Rows from block 5 of a small sound classifier, named by matrix and row number. Rows with one number within an expert belong to one neuron, the router's apart. Each number is 500 + 25 x the weight over its row's rms, rounded and kept within 0 to 999. All counts start at 0. Numbers have three digits each.
Before each expert's rows are labels from the 100 clips, of 14976, where the router gives the expert most weight on average: "band" is the frequency band that holds the peak; "responds to" is what is common among them. Only what is clearly more common there than usual is listed. The data: synthesized solo parts of chorales (CocoChorales). In brackets: how many of the 100.
# router: router (model.blocks.5.mlp.router.weight, 4x256, trained with AdamW), inputs 86-171
# up: expert up (model.blocks.5.mlp.up, 4x256x256), inputs 86-171
# down: expert down (model.blocks.5.mlp.down, 4x256x256, transposed), outputs 86-171

# expert 0
band: 0 to 250 Hz (68)
responds to: note D#5 (44); note D5 (42); horn (33)
router.0:487519512509495505517482487512525518519500515529505524427479510494522507515485531486530488487549546526500509517418523484517499508507493503480528496468521495491511493511499525506494508526524520505494501523510531446511525480485490492517515494474530495493485520
up.17:489533497531524518504519460486538522487477495498482492459537455473518468488477504490494500504526531504512497473538532486456520492523516497494489495527489523534477517542508508531462457484525517512477488490489486459460502476519456506517501533499499522516498509
down.17:501504495481506537555509499485525486566540521499488495461499523500504505536507487495497482522476518463480492503493504531510500474466508488468503425460485482541500480488492516518466515484514501492516571502504522522510528506542534501511490506559487501526505466
up.18:502503500510440509484483483524490514515501465442510521523496456456507474486494498485488564487486517501508501522515472502506507462503481481524541504473508467539477504516526464469505474517524523470509438472512537514517516513497549488540488501504512493531473485
down.18:493510468463482480503476523486498508534494552509529482500482476567498516489509550479495533504507507502462459452504507506524514505540470491506443464516489539487492496507494525518511524484510477523529492503437487491510491514491498549527467508519458459499487498
up.19:457524518496482489495524513465486509465549456502482457557517502505482492513460484493489457482519518518514494485520490503519510520527532501540507494507515447487482513502513500495492519474502515478501490499505550453478556527512527504507505539509506461486479490
down.19:492482482481544488496495469498485584517493533524499489482490467469490533437497490482496501499494458456546480514557518494490485528440460569465513474491526473484469504493506494513492504496492515515499490496506517467492502517468535510499505498507512498524547471
up.20:485528496523541479534499483502502513509538511460526506529499502520525537512478502507484546486472530509502522490497501514491466466522507498497488500524527499532470505484516538539470506494469484470490470494481508516482481507546462468511512540539472529480499491
down.20:496463462484492497489490506460564522527467470482442519518528499499479484511542477495506517496459521484463497507499489526485507500506521510531496499512547480487525512516497512499504492505515533477526525484525538506471505490505512475522458515485460494573474481
up.21:482503477496479491502482484539522449479518501472510558518491519504497506495459491459482490508526528465530536492501525486551512502451483513511497506491527469464467526471535490537471501473541530523492452462484519526505506530490515453516492482515518527474492523
down.21:475572538528489479511494493512511518558478518596520498475542468461513523531518495540482512492498539531449492489489477504482528504470480490584457496510515501497492466487520498497533486463487493513501463487489479493531488487495534484521548499502487481485514511
up.22:545481496508523487539490466508482486453496518482479493457498493501488482506489517519497534478504488476506487483484512470506499499510497533499550477519491489514553480466521515491465476503494475510516507481498473518523507469495504538496531478478508523502513535
down.22:503530485487525536521500504511522493523491484484467518506528498512460462464498534508505518490450473499491513515543487492484528538455534517504469529506481517547448518597540498513491521485496495512501510517482513488477542479465549502470518496483451524501514516
up.23:468518459481541531536503519524548502511486533479535466531513497510501491469477491538498486500458478540488483521492507547530481528459496507491490548530506515494498487482503503520479496480535502483486451535499515498475483510510478510518475555533475497485468508
down.23:469479500546493493465497512482495448485462490504479457505522447501515530525525493475501511499522496537504521464479508540469499499500513493554461470514489477499480497524486442477492491483495526446495539508480536456544538479535522521490524451495486489542543536
up.24:533505454502480489519502474532472534510499485445499479527502521507499522486445491503488526516493510503515477519475467491554498480514501507528501491500493459559485515505482509459518482514481510472537486484522532561500542535488484524502511553481549485514480487
down.24:503506520485488500479538467466511499469496455513536558464545535450480468519516540520523525503499475515455512486497489418520500517508522445464456507515504482469499512499488530494509497494502561489498494502506467517485498484510502495528473486513503525465517488
up.25:475510508501459472446467464512477472495507490544490512530515543463489530512533480472495512479516455511502490478478464500468522514536542507481485496516515476517482496564432530506491497486542501535470490484462507509501457545469508501441465505509512499468522474
down.25:511538474513524481493548502523518498513536512491507474500572484535514498519546476505488501469498457486493516556507506499494489502469497507483463509470514532525464516499520403483520496564508474485542495473505529500485460497474486510513469475490521494486519519
up.26:481524473493467499495470495490509529464521520456491527506510502491487489465521561485509503536516495512499500490551523552531523454483525493511486488520478497461464495466460484475462523511499540522516523490499523480476468499516510485514518489508493490506491527
down.26:464491480481535510543472468525508501481535492559514505462442529499512530516501482505491463478497492486547452520507509559463488491511473534517531478473546504512485501478456513501489478521499528504475454478513481496530501491461444499472523490458498530495506510
up.27:471531467479471512511477515486511515534546501472495493513477495489450528452476504489482482451496488517484504510538490509477517467491488558508490506495498532508489503541526471504532526514496560536482493473486518469495521462557514498484478503517521499499538502
down.27:473511485495517460479478535477492494488500481517539493509503544522507437516470505523494514546517459488503491526530474447469509497503488493440500561470505451494517527505484535517481437553525463486534514464503539516514500517467495508494518493503540529480501476
up.28:503471506473491524516504481496508515519461562548496467474481492495497542502458476501527526485497499514484485508517467500507520518491550537469513501493470522525457489505488524501492508477508479570485479480494513502495504504479439488511523546490541467484460487
down.28:523498487493502464433500501505487473468463456502462532462524508475507486512515464494496487518483479505501495492466503473529464489498451489492493502516514523470550514478540515483504498483431519478515444492513456475497493445537520535462520492459493511544535503
up.29:528519511475523523461513535530484492491515504482499496510473497450553496488508514480475496518507480491487492558521494546498496506482445472455469500489536505502496551516511486518528498495529521514482480535507487490504465439492498483462497503516506519488513539
down.29:514476499519521455515474483470487456482509487508489545519534455479494495494522502516522524489469491506558498532474482437500495479511529465473473488528495504470494474494501495522484505521478513501501518488511551523528512494512495521478466485492507487494479536
up.30:543510525502437557519464478468534501507505494511574503499489515466490499500454487480479489453505479497487492503498503460528522496526460537504528522546535482534499486565489511455467480491533472482481500450505514548511479521496522508508497480509497480458516523
down.30:505499518520516475535506547503527472506496526488475499503533509500520521517506455530484505487460512486538480502542550474492468501468505501470497481497470428514506475455486482559497493505519526495522513487520530475485495488490549444454482494498536529502503518
up.31:525472516511495518590490503499529518491446487483452513555530499540522515529476518519502496493472488486477460526477509493469524510503513508515472523527480506537499477477509537488505479511462484547493487493499503442503483529444510531517485523473483511502520530
down.31:504458510463461521499484527481486511498474512522533505519502508507466539482516501524462533535504500452511481509499474553490514478498461573524543496456501448508508537509531481522507472454495495507502510461493518499497475516501490504500483478509498463491494498
up.32:511502500492483476451479529492516482535465523501471518491509449511524494491457468498509462474502495493492520491510495501474525543521482509458462485498510533482423518461507531491501511473500462497506539474471481495505481521484512466501525445516496503514520506
down.32:552496503520499494560502481531518485520493444481481503512534538551517491530545499524485532504517490487481491471505489507495486478495563481523537478471523499493499481484513506438526505479513464524461507511497506499473495486528489472495472506482481503503537535
up.33:503484511497484503505508497522509513470513514459566519491499462502450484492489540494510498533470479528503486545540447502441501535520498535466443467472484508540473482505487495486468494510495517523484461485507435511527531509497469489506503490487524494493482476
down.33:502510489540493520550481523524508468490469455454464549486500519485515495471493516450471498516532474497528487504511538510483490480514493510442480519507482466455518513516516465512488508493416473518485489510511495533496549509520494488518512506510494496510487518
up.34:502446540469508523514513509452476510474533473529471526537504474521514464513507478510532498503511506527508502488535481533484512492467496488446528494534453475546445501486536504503497498506497462484503539487499492496495524494499451470463498519498503492484508487
down.34:490548527527531545498473481461484527465526515464496466515496515472488518525517482564527524496471492531471536509497488518469523493504473492512491538475491481473499503496505447531519477508502529519527500470461500491524496517524497514508462483522518506475489522

# expert 3
band: 250 to 500 Hz (69)
responds to: note A4 (47); note A3 (37); bassoon (34); oboe (25)
router.3:539517471501514510452528514520516490496492482499523486494502516586531522490498492502523533539477500513475526480578512516449523498523493485501479511491506492464501491534519522513516506477540463522508503512494460570519512542527514518480486464519497456530516497
up.17:519524505483473479474494507457498512470491469508506498493524492513528531515454461493531482516532527526489486480472480528531480512468465483456514493542436498510452515536497519549528464510474487504489520526505468504507534534476510487479526481556484484484449474
down.17:501527522510533515511540497481548465510499533534506503495497504538505506473519505511506487527503523492468487506464508544469522496488490507511465507537511538519492503472509448515462496538528484484532458503504508532479460468477521476479508495474499510528477524
up.18:499490524502530479515471467523536508450478486501504510491483521505513509511491476486489498485436511522495482523486497475488497500494502485576489510519509452521487482511518546468500487503522497481496483485502486526481523477498479540506503517505482479480530460
down.18:480485497497450520490491495559508474487504515524482498500557459488501509554546499478475527452500534525531516517513490496519527501418504518473495518490519485486505510511486435497520491531529494495519495521455471521475508506483564471493543507531537474476492522
up.19:459493483518506519486484468486502500493531465501467477556565545488489462461486515484531510517497492481490463500515467547515469500474500497500498498487489461505440485515489462455477502459504506537442533513448451527486530519529525503492492492583475487501515478
down.19:484491502466539534488486488447470433537510478477525536506490519525527561489502499512525477498529495481536454504501509488498524511536526450510530490511471508525490429512468475559495484482540515505549471455489501508527464514510533469459456517509545502556447480
up.20:550491472487472524519512518494481516465466495502504510526478512474482433525517491495508506439525504486500503497470510441504493467487496479516493539500524468528495461496483512494518529493497489531477551513520486470472523501505530503540527518472498524511505495
down.20:470456499489516496455529523515518449504479470496500474482427490532511486496523487535576474513477521518545538505479531511473487503479499479501481499518524489511441455489528492485520508502491502485547518482501497517500512489507498448494519498508499485532512499
up.21:537505491483510503480490491474484476474515481511493535491517521530509439511495501550477519476494545457518471491488459513498479506518505493462470486499539460402526535474491478456513522495510497529493517453511452518550486514476481486496475524508471512495521523
down.21:491515492453498483548476524504487480506498493496532496492494501489502480496513476531500523500529410523477506480478484471511511495526526490490463519478490498533540540507544504532530491484481485502504481487498489489469476477500512491477517493538539537507504484
up.22:521472470469484497502484475489532506543498511469534486516491473566477494484515498510473519514503497505523510500513481531455482484515436483485505513487477452502521453463497489530495529478477507508491526482530510492509533525490462501477519454452470497540471463
down.22:497522516530500478485510529465510462492504458504461504471535497404501486499498492476506503514510520489523514531487508478507478502508546495505514497511501494514442549484462500497447519489524474482482503463500494454453427476483509465531524534490475513474538491
up.23:481495539485473502506477466484480488507487527510499485476491458502521509515484523503490461486456496487490507531512500496535474498505507490521503492479497545483498512491485462497498465493495500475481501451545487513512535488547533526489493468505449506470518491
down.23:528494496488497505481501493521454502493477498511515491525495524473511493458548488498505508482542479524466475477501489516472475504456544479480513535508515440534488483470482508505488509532493513532457470461468561479478473488504498468495531473476490544530494481
up.24:522501526514501483494503494504529494487475466506526490486510515552523528503507500463497489492491470518480472515513512468500485454501525524544494513530484538483517497503484487541507493478528462509515516492492506467442465522517505453506466540484521498463475492
down.24:508502517500510513512488533443471453489484512530490539502451493478492503453486505492526488467499537518493514473491506490493509502537492554478497512460470467547541501471489485506469513516443536505439508495482493473490524525476536506498505492478532470524525479
up.25:544462490454492546486446536512498537504492479518488484468473540489468517528535507525529481458496529475564487531488523457502504508522544509503465475504506504550486502517500540525474525514479509512526504519521472506498496520490521515501536520534480517522504517
down.25:468469474529532523509496522505464462497471502568464480516559462442476539518505487461531493449494511460528485520453475492509483501465496470532513462491507504503511487466491498500518471490548508509489478511469526525466480506476473464505466522467468529524495496
up.26:485504517495462525504497514519510506478528482472478509502513497534533506518479482492571532517532479521477515514553458536529526470485507516529476501492502547495511513550499493457497459467543501530547516484515459469520516540546537482513516491473537555507523510
down.26:458527484491511515497502483489504546530459500432492504534487503467470465468551494524474510525474561527524509528486518472495508499468495559472499493493525506503509502499529429464514505478456482514476512500524521479501538525443488524490530519563510520466447479
up.27:552510474466472501495476479483473445494466518512525488451496501458478478531510478478488536502496551481514491509521538515477532520468465446490525488500489508467503508532533508509536504514549494479492507487496505531486519484477478495527491499528500555518497527
down.27:457503517526506492497501513527519546500514512514530492521453491514510535512535503532505493488491530469472488465500489507452496469478480468526511471541498493507481472450517513494492513464481487476569502518458535506512502500497471530472511495436476495472484495
up.28:488543469493501488483486494465484491502520524485509487498510539528496508550573468503476487503470474428478519531485507484539503535492487490510512486482464522533513488528490498495539498495505539501423474559533511548496487511502473504516480478488495490503498489
down.28:488494536520477497482476527529484476520493443471472476529518475462488472494497484503491508488508470459494468501516484489508515485501432491517512520549480505540470512499535487490495486510498441530523473486511461441504498524501493465494505509498489486522510499
up.29:543494512493508542501523509493455508498476568504503485505494500535493497512473519490459455449505507478491472531498514539511500528486518513512433516529493491531485516472481502529510480510507471457524516527490527478507490490545488492461505495474468508549489507
down.29:481528504496480500497484504552484521522466503512522509530528519545519515526454490510486483511511522519516523497456510492521443533518489510456466514511428535474514544503518478474485456552468551489503509499496500500504483503495459496513482490482487512498518457
up.30:459514483489489526497496543556462509512497533521513494463501474489484536475458505512507519469483551508503466445517490511519517506498456508497510498500512521530485499528500488523495528481517460507518473449493513501450519541449543489446470488526551483528522550
down.30:524513504493486522518540490579480497451482485562477490544539483501513526513544503543493533478513502484545512471432491492509550473495507539486510520468526547502462508480457508485507525487487544518448515486510540462493521486517507472505484513483513539476496518
up.31:497555436508494458507480557517532526472514499502465502555494475486501545491505540479496461506536506468459492509488460507495538488529484489531548492509445517524479499497490519502487506526521550517479487486496469513489522514553471484498525518467475503465503476
down.31:535445529511527509491546521498464473504504518509497499468520471472517452493538513516489479492495512506500472515472538480489496484501527539468512516477473464495479498474482533483516487527503469498475520501486524509488531537487488488469550525505459487505492528
up.32:509484474496524474504460527436487542457495488508527484498451480537484486489484484489508525499472458513466529475474496485503495512533576478510521522472489546492504483482489483485492500485482499519440540483519495505491482523479537483504494492490522438537510531
down.32:495477470545546523491486526441484436484477472553492507495502503455544498479492497459489527499511494505483484493481500487503491482481523458482496497495482490489471504512523541511525540455489518491504542498483500485507473493486476517496498469472503482493488488
up.33:515527488441512520539514497492522525519498483481475519512541477557476519498483499509494510490490492488529523490559498522503492510480475526514488466495516535482496474523528502505499522456552516517553518466523505498511477519482500492481467481518501494514483486
down.33:515498514480503500506436485484523521511484500452495508469481505470532478522572531509528552535533522512536472519487524505500526513492498502520501538529487507540422484524503520495511535521516503465505498518524457484476469484509504544482519524475524495554512496
up.34:538488500493500489490457533442478513458488491462550492481493520457513501523457513480490480451500527497502513492513490500464503518507493464527506489521495477459549473514482493440493504524494518530469499483520490518517516514481515465472488491532500513472480458
down.34:514494469487476489514490499459500539504492522538502490516522517489517516468504509472513493480511507502450470512508503459519489495502526467465487494469489513489445483504486491501500525553469502504503517519486496493518511520519512519492519477517550512518472477

# expert 2
band: 4000 to 8000 Hz (75)
responds to: tuba (70); note D3 (33)
router.2:507477499505491496506526504483474503487497510463452498520502470470499482502499482486460482494486482479525490496539504523513509513442495494505489526520490488514450526460496446461507519491463515503490503500510476473479473461503494478494499507513503538514506496
up.17:483477437503507463484463498487511480531515481517489538495468503469494484502464530555498462500484467496482522470474446511458511508504500534530475508447482488506474474510460513459486510527507503454463474481521486507505495449514504539516528480510479532473514547
down.17:530555507511499524539499501519473508454485528458496501477464458507494467521530492489514501573532512508535499494486488467561478504488489479508529474528501555464523495526499479498511500506535503486535506494506515499514517476485483484484494521493507500472505476
up.18:493507466511562479540558493517498498495515512507525526546547530512488511485480512501513448554496555472451457503521515488501566474520517495491487503474502543476536481503494516489528412528443479526502461496487516509490494475509481530511466461492482464516490492
down.18:517503515533481478488489485504491488526524536514492468453514525503511494493523488484490474496484495560478486486479520537513511527520501516551515484503497515535489533476487503454472473517545543494502500487506506480520519490497536486486467499441531459492503446
up.19:452496467477499495521501483533478542471542532454543500498505502499446505523573478543503466484525471511494529525479509539466489475487477505501515490509473482509477452471495454520482526489482521448498502484514544487456489524524460552516518478516464490513491504
down.19:509520486470479538505484537508501513430482502539487508464508559496547479530489497463479529494506525534519514495501475474493476510525496525478463508493513481498520502546518516492472521498501498489420490505474481479532525474550524471533479480474518532514500471
up.20:502496514542449519483464521523522501493497535531474523510495497515455528501456467521533480467465474486525468509491471487451503538505484452484517511504449543454479477489479523517492499500442500511493502474428522480494497503490504501565482455518490496524502457
down.20:541510490499514455502520478455490481511514488500547471504476499515525494459497527460504513536475518478501524514514490531545492469547471486503522480518483509470542480510529547482503518494551523497504468430512484485479455497505512469517490461507518475519482473
up.21:540480555466483511519492483506506482447477473453487504533448509480495474477480536461508401466492488486512514508511456545493500481520480505480484530548505486486508499435509476528504503505501505471483457495498534480455548473550439497519487509528526472492537487
down.21:477479463522512514498470465533508557505531524513510487500537529534480477537467479509509511524485448531519523446515470503487516520526509460506523507502480503492520533512497498499483526505515553510532467480506513470511509534494541500506512515459519513476514493
up.22:537511507487474500479504501438537532477506511534532501488459498495508476511447523500471495521468464476509478484503456489557519474461509477527514517539507483440510515470485490514472501463499534536465526474513530508510497490486464450478512480508531529519473498
down.22:517489492479537499541499509502517490510514461467470494488454506476523495513499459456521501534509537534484515503492499476490512499480534519472471478504517536486517495526481461525530486466564518511517515510496482489502525517543495475515508515507526533437508467
up.23:512493520480535513467544480493504497463481487520526509486510499488507418516482483504478517531495421463492510511549491465490519503485497461528463525549479559499497520510531511532543510497501506526477493508517523485481492473453475445464513471476546502479445483
down.23:511489491525491476459505499495530521526538498507532513505537508530496537481488530538499484483529501495518524531518462497493460428485542541481534466459511478486469480478483512484483491456488539485489480491508473451514505555511513493495494518528530552525511456
up.24:510482487529510489535496514458518528496484540521546531468554480474520498518500524478508512557517469513513474497505488509540499495525518514489519493515501472470513476543511505530479527443505513494469499491521525484521515513485500478500478524513521499535536472
down.24:499525506518504493517448479537448489499491501508509514475505521508504505509541491508492514515482536505544471538522496465518501548565488493539502498492486510518488499476535460558491456492482523532497482477498469462511482502515453550528520565497516537438497533
up.25:491492505542458540479502450511460518541504495474528555516531481496549525456488453529485514509534541516477494468547470481509497480496517456510488509550524494481534481505491548471472506504490482547461515508474550498484488509521497476459478478491472520500480487
down.25:520524501491532479466488524472493473520532504525524482476513528509513503492485491469476477486492454537510497475508540448461506509489498500531481501518491484498482467459531476524547464467547517513479477462489466520521517461529492520483538531523490507548477473
up.26:480499466520498474437517502480517510480516545506511469494520527519528529489470470472493474479532512492490491527495521537464510521529521467506532522527496507518525468492487515486487485513519507483468518532535489519491515493532496539525487494534513486525458494
down.26:504482460489508517522534529508547517464450537488469507449532488510511479500484481524507479518477459454510487463544471473500517472482522480487485474490462508488483539487517517484489506559494495519449512519523501523462499482479538465504510523476494494477486474
up.27:503513512506517496560503509480490528468540468527472499482508511536491531474506497530529505462506539483500472532475464492492504504499493492486521529511530522506470538510479482532471490477529463491474508482478487507511487465482480497464519506491509497464480517
down.27:535446505496489510496513494530517511517486521497507456484486479513487520519513477470521476493453472439499468519518463509534509532477506521513478484494485485532488505499518543545515557494500484492520498495482521514474503509487515471538459494475488534508512477
up.28:541513500482518483505535495429492519506489472491514520513507507573504493449537497480509464500461497509507511461479548485531503471465501468510519501481510522488517523526495512481490502498458492543484536491523481468516457555519472456493510486483494462512509458
down.28:499494530526478482511504498525510484508534490516472508478527442462508523538517514486501488442481507491555524523499452528515499499489462527456470491495462476498524465474524544527546520496519503477462492486492523517480520506489514527510486522508520556471460529
up.29:541517457451503508501489481467497525514506494518453504502495501490495534508507501501489549497507513504515546541472542460530542477486477513490470506499498528535528491530483512507509495531463537529499486464492469488501479514482545517456536494516474485546473512
down.29:522512493525485484485457541516499504517470508518472498499455499522508482491475467469516481486481482500543528500499518509495520505467508545543502495464489490504540483462520514435492459496484514507508529469523510468489533492473538548514510511438514516495482488
up.30:497502484497515495517541490528510480532503518504517525507501494468480490495485506481531489480492495543492512513531491531499492535467494502445491449479485538498525500495473475521485478508492537514556469525491466498502516507519477484521525514519529515440485446
down.30:495530446490527530492476506528536539489467509484519505509494454531536558532524518467510526527513508490521496480480516488468534500469481525492469506521491484516460481510577470531499491492467471510508490502496518465508456453526476524518471472477509499513472520
up.31:488501499496496475473497475459460494500456520491516547497528500471539489477507510544450444473446510488487470518506472409490475496559481496490510551469488505515526475531465517474491497523491512525493490482528480526490505468547501522523497507557490508484506526
down.31:491504519512516517483452503454519523515548504562459429530517507482465500510474535467516493497467514501471455481520539467435486498493510503508490514505554509518497488483493506522499477486474492496476510496504501491501520511475504508496518554500523490513485535
up.32:508496507476548512499505461471487477513515490527482490476491541527480523494486491492522470550519472505533520467514501467522491495480532484522490495525519525466476519472513579478495530461515473459471504522491498454452527501479516468513495490530498469531514481
down.32:458523497487486487505541494489504486510497501560491539456468468469482497515503487523480496499503516519526458482513509498479501533550543513544483491493522486495519544519515485494476507514483518489538472488546548497515511551501453556442493507457543491479548518
up.33:483519486485500559535524475487528521504511501519511488487532485474524511498486526477516473526469493485492516455484474494486476456432496537481494477469479477502487492478567455507504531488507517504472507519508490511530432529523512495522480455515501516494503459
down.33:516501453502486515477477456522507512493460475510512561497511481504467536504500475520494481456522503518516496479506545507590526512506460494514514493514498462516539552492529515499534464499458487514516476524496506523532493493470471488509554489510522504477519518
up.34:537506508455494481474504490456481488551497523468498524515483514476495501492517508505448477508472555455498481487474517495481503490532474496502498498488484500515511486542481485512520521540479480552493459505465495500506489490538434492516490466483544466504524510
down.34:471515496490471544515512511522525488514483493504498456492484437501522472491499509523495523523489520530455523507518462510523488505512511484481526491484448462485503487448528523497481537440499495498520500485496491554540484497489518504522493500494476523509494532

# expert 1
band: 250 to 500 Hz (66)
responds to: cello (92); note C4 (73); note B3 (43); note C#4 (42)
router.1:461479508479500470519475515485498495472500491510525504598500501448458481501528481529486495484466475467525480512492460479518479488526515518510500479519492517529537496485484484524475468508482507451514511477490540529496482516485492526511495531503470503476490483
up.17:462502505470482512493475478469483546498460462469491506496516465494542508500495493500525467494548507508480443457449503486524509529499506501522474439558529500505492482536511530470493473493514509486505488437480513472474512508506511469477512505529505499480522507
down.17:525474491522470479516465564530492489484522492485506526487527490533464536513500483511492466524473518499525516502504495504475490480423479475549496460464504525517469446508533526499504515494487488492528513502504502490508486554500558500477506489506544560502457542
up.18:501486505469490508470483502499510495486493494441486541524460500490541530519522476478500493505454502482464502522502512528493491507506496503530496473486505481530525502457549490455474494485527491462508524504496505481442517477469481546505473534533483507491510516
down.18:512491490523524519474501470525504502543505538511505547460463472499495478523505550469496535446520492505508499507495539506516475513475523514539530504491466508501537510530477555541505520482450498523452495485531482455540501485500416520509496517538520519544523447
up.19:488536520499478521497529449455513497521494470516488483500510454552443552520498501478439489518557493492428502518489503524460446531553473502493524474483526476481505454503536483488487498518523459495523466534516503505525505496545445491489474467519488466492507523
down.19:473543473526508490503488538518557506469472519508505525486502491467474475470462469505479500547452476509475498477515501506493576512451479478422456497510477485468529537496496532555547516465515529502517535520498526509527502512449517535469497477499510535492532489
up.20:504496457498497472467535507479519471515506561498536547514510482485527491480491509502495487483516543485515531507500484490502489507506540508470470501518515466540455500515507526499510553526497516492476493528498487464525471502505486496496493522536507490510515588
down.20:510521513495488507544518476480512533505527560492458508488508524477505503514443512480474524531540505530477464503477548549456486526552517478493514511484519493465499519500530476471485512508511504514507443546492519478513537463523530476487543492492488496496466490
up.21:495503512476526502463531503508517491536515571471495544487520483508514469513512446475521455523535498488543495483499509526521532432466489543528471509538480503429508507506474516491488486493504498461482468500486528474521507489449443530521480498503513520509506502
down.21:486506451481498495515511468471493515512499520493490507508501545504503537475495528518531531491513533526478481528516464505466516447517500514489512521490491478486465470459454520542503531529504520524533535499526486549489511530473491472507515508530567475493488513
up.22:510498524505459536545519488496479512487504458473509475474486503530535509498486521470515512533513471480488479496495504515520444483512514524518541475483486510494488502498495475538496508498518527527511480488528463513493488491514494494492501454488532496457491472
down.22:511513519550484454516479506474533474498566497500491503472494484475480472515462485469479480483477498507474487507466517507494508534500492500470476504485500491461484472532501543415484513533518538468488459514475460492490530496526535487528519452494465492517496487
up.23:480455560470515523464457478510502520538457510445473498502546524518456497531522475468466528511513499533437450518521526497504507491503496508546496488543534496489518517447507507506499476431512498488497486509450481512511518516462463500503495503485497498513481520
down.23:513484500518554484479500470496526469537514481475510508477514519491473545465493503519502482492516519537503502488524503489521479529482506512484542491451487537482528484514507516509483442476524494532471467483510541506510472487523506492474490495528513475480484516
up.24:528542489495495544492521483511452493460478523458517499508445500519536482512499471500459501492453562521468485497488492470530467512498477497523505480502512485465486507513494472474523513437509510455490506476539482502488439525491543445466493502501465551505535446
down.24:536526528491486502487511496518510511558477482531426506478489474502481513484492493497525483487501506474554507497525480470466517498501508537493465530500503496481517465522478479524513459539507525508519509498478526491465525533496525502459517473503496477457511517
up.25:503457487496530543508500471507482538533484515517540529505496456523476471508510483500475537478519501525504506497553471511492537478511513458497511514460527443499509534507515504485528530512483491479428516484464520536535464469489498494499507453515464512528481480
down.25:487496514545528499470488526489479444510465454536506475510499459502467500480502507492471506478518483533510522521538511481507503525504503485538513550468507519532479518561440539500505522528473452524458498506512486485475522498506515510532515496496458524525517463
up.26:501470477562501485522517498504487525505506526496543503496497493523502530478518498513480481536505518499516469530496522482468517533470569516503484507523515465465447483458516448510479462500526515504528520504522453490537462487494513461498463482499506501507501506
down.26:518501511447534517524490517481509469482478506545488447531490500508471515488476493477511475481472501501515444505518507513559497489523494517473503475482507527500499461529482521518483468502486488478465499496473517476533466500467500516499511534483495501472463494
up.27:496457487476515480505461463510518540481543492486480524488499533492521525504509492488478506473505500478499479506484502512469507482485487524504508539484515469532487502441458481523490554545507503461507535534461499482491454551528469522521540515469511514520493494
down.27:494536513493512497547502487477526502469510497517521509496530541492533497524503517516491507504507503467458496538485447465512519496518488494478507500485546518490516472479465453522499512454547507491493449502505481522484537481468508468492518484484487476420489493
up.28:498482538483509457485538502501489471525530494471519525454534480498473505495497520489557546484505536518495502500496523490514519455531532491455472502535492478490486516475527520494488533524470525528499541459526498495501493501510448488529459499490518459448507474
down.28:503527485493542512486528509499534498499517534492484452495514518491507503500531546466531518498492458442495506443531436526420482530507497454486489477483484467472543517501479527466477460539537501518469515504545523512498539533535503516526504501498459500501518477
up.29:486500518505492478461499475520471525520521506515471455489487493472493516500470450515527508482485488481486517525500524484515495500512483541509514537444474491515555539517538528512515503531525529481527473517505527485526496497522528501513509506537492563512473526
down.29:516486494462503484533475519526493452465468496505450557493492502526497511484533453528515470542494524535521515465513519522527512502517519489495467471565517487492534497500502465487508476498496496546486488484562497508505519535532484498470502494521521486495502489
up.30:514497504508503473469468466545529510493538514478447518492493536524512585501538489460513490475495497491514512466427554500466492455505502516489492516489488470526475465424441496500519499486507492487463471526498474523476499517518469454495483507482527515493524531
down.30:480510517483516488512470464527517495499489522487497514449508510491509475495558478501487515504545480449474502486484482480493477485475492570481519489476505499524522506543484491543477548514527478497425529505532493501491475535504516520485536478477499506453483488
up.31:476529468509514495466528543520513489513522452487539474573457499521467523457505520476494486554474496529482466516480459508511496525483502506494492464498527481491450465536478513481479470474509540477492472510491502496464532495510474478518512459498518481537472529
down.31:503483469502514461519507514502516542505486502489543504508503512504523467500545492499497537497512453478508512524497485515519485538487464485480501488495535450473489486462455572412539514528472467485474475468490491473492480500457496493525521483517509505503489524
up.32:522509484444492440507540498526491466480502484538528487502474493510492499484495497530506475518477501480507497480515511486469514509514510519453546519529545519526482461514540493510474410472498499479489495507456508513468482499501544500486539468560527490485497482
down.32:532500497485458533522513475539476482510498493444475529478518443444540472495460524448490538497525474468530481528495506512520503488478457519518510501546488504512520535465511473509487505496532516501481496455495498509493476473482515475482479486520521505509539555
up.33:502503536476486511501505516440535518488443515461505477521484485522462475501526541513533491543507520484471508491544489542476502472495511485491508480445492507527503491514483480478493516506480499477524511494547522470508529514474480483474506486452535516463464496
down.33:512495455488511462491499511495474450484517428510477527466546482472505507471489489498514530446543500544535469488470511482502516522490542445513504502533497548491515489489436547499526466539495483502511475494516535495499499508490472481504519490514495518477535493
up.34:454468504513496504493467500484504487513503450477509512520514443483508501493463485461495478510474529515493485495490493539547510514456503519498520475539488510513512480519464517465474474482507446528510516476509539472493502513524514517494482480485519444487468503
down.34:466513501486511504531533516520494539502496552517535529515446508483506497511481494504495520534524497520468527502478489483512529508497493534437472543473519530471560485523505431521506515509510534487507503497516541488500494547471533480481485506498495487470501484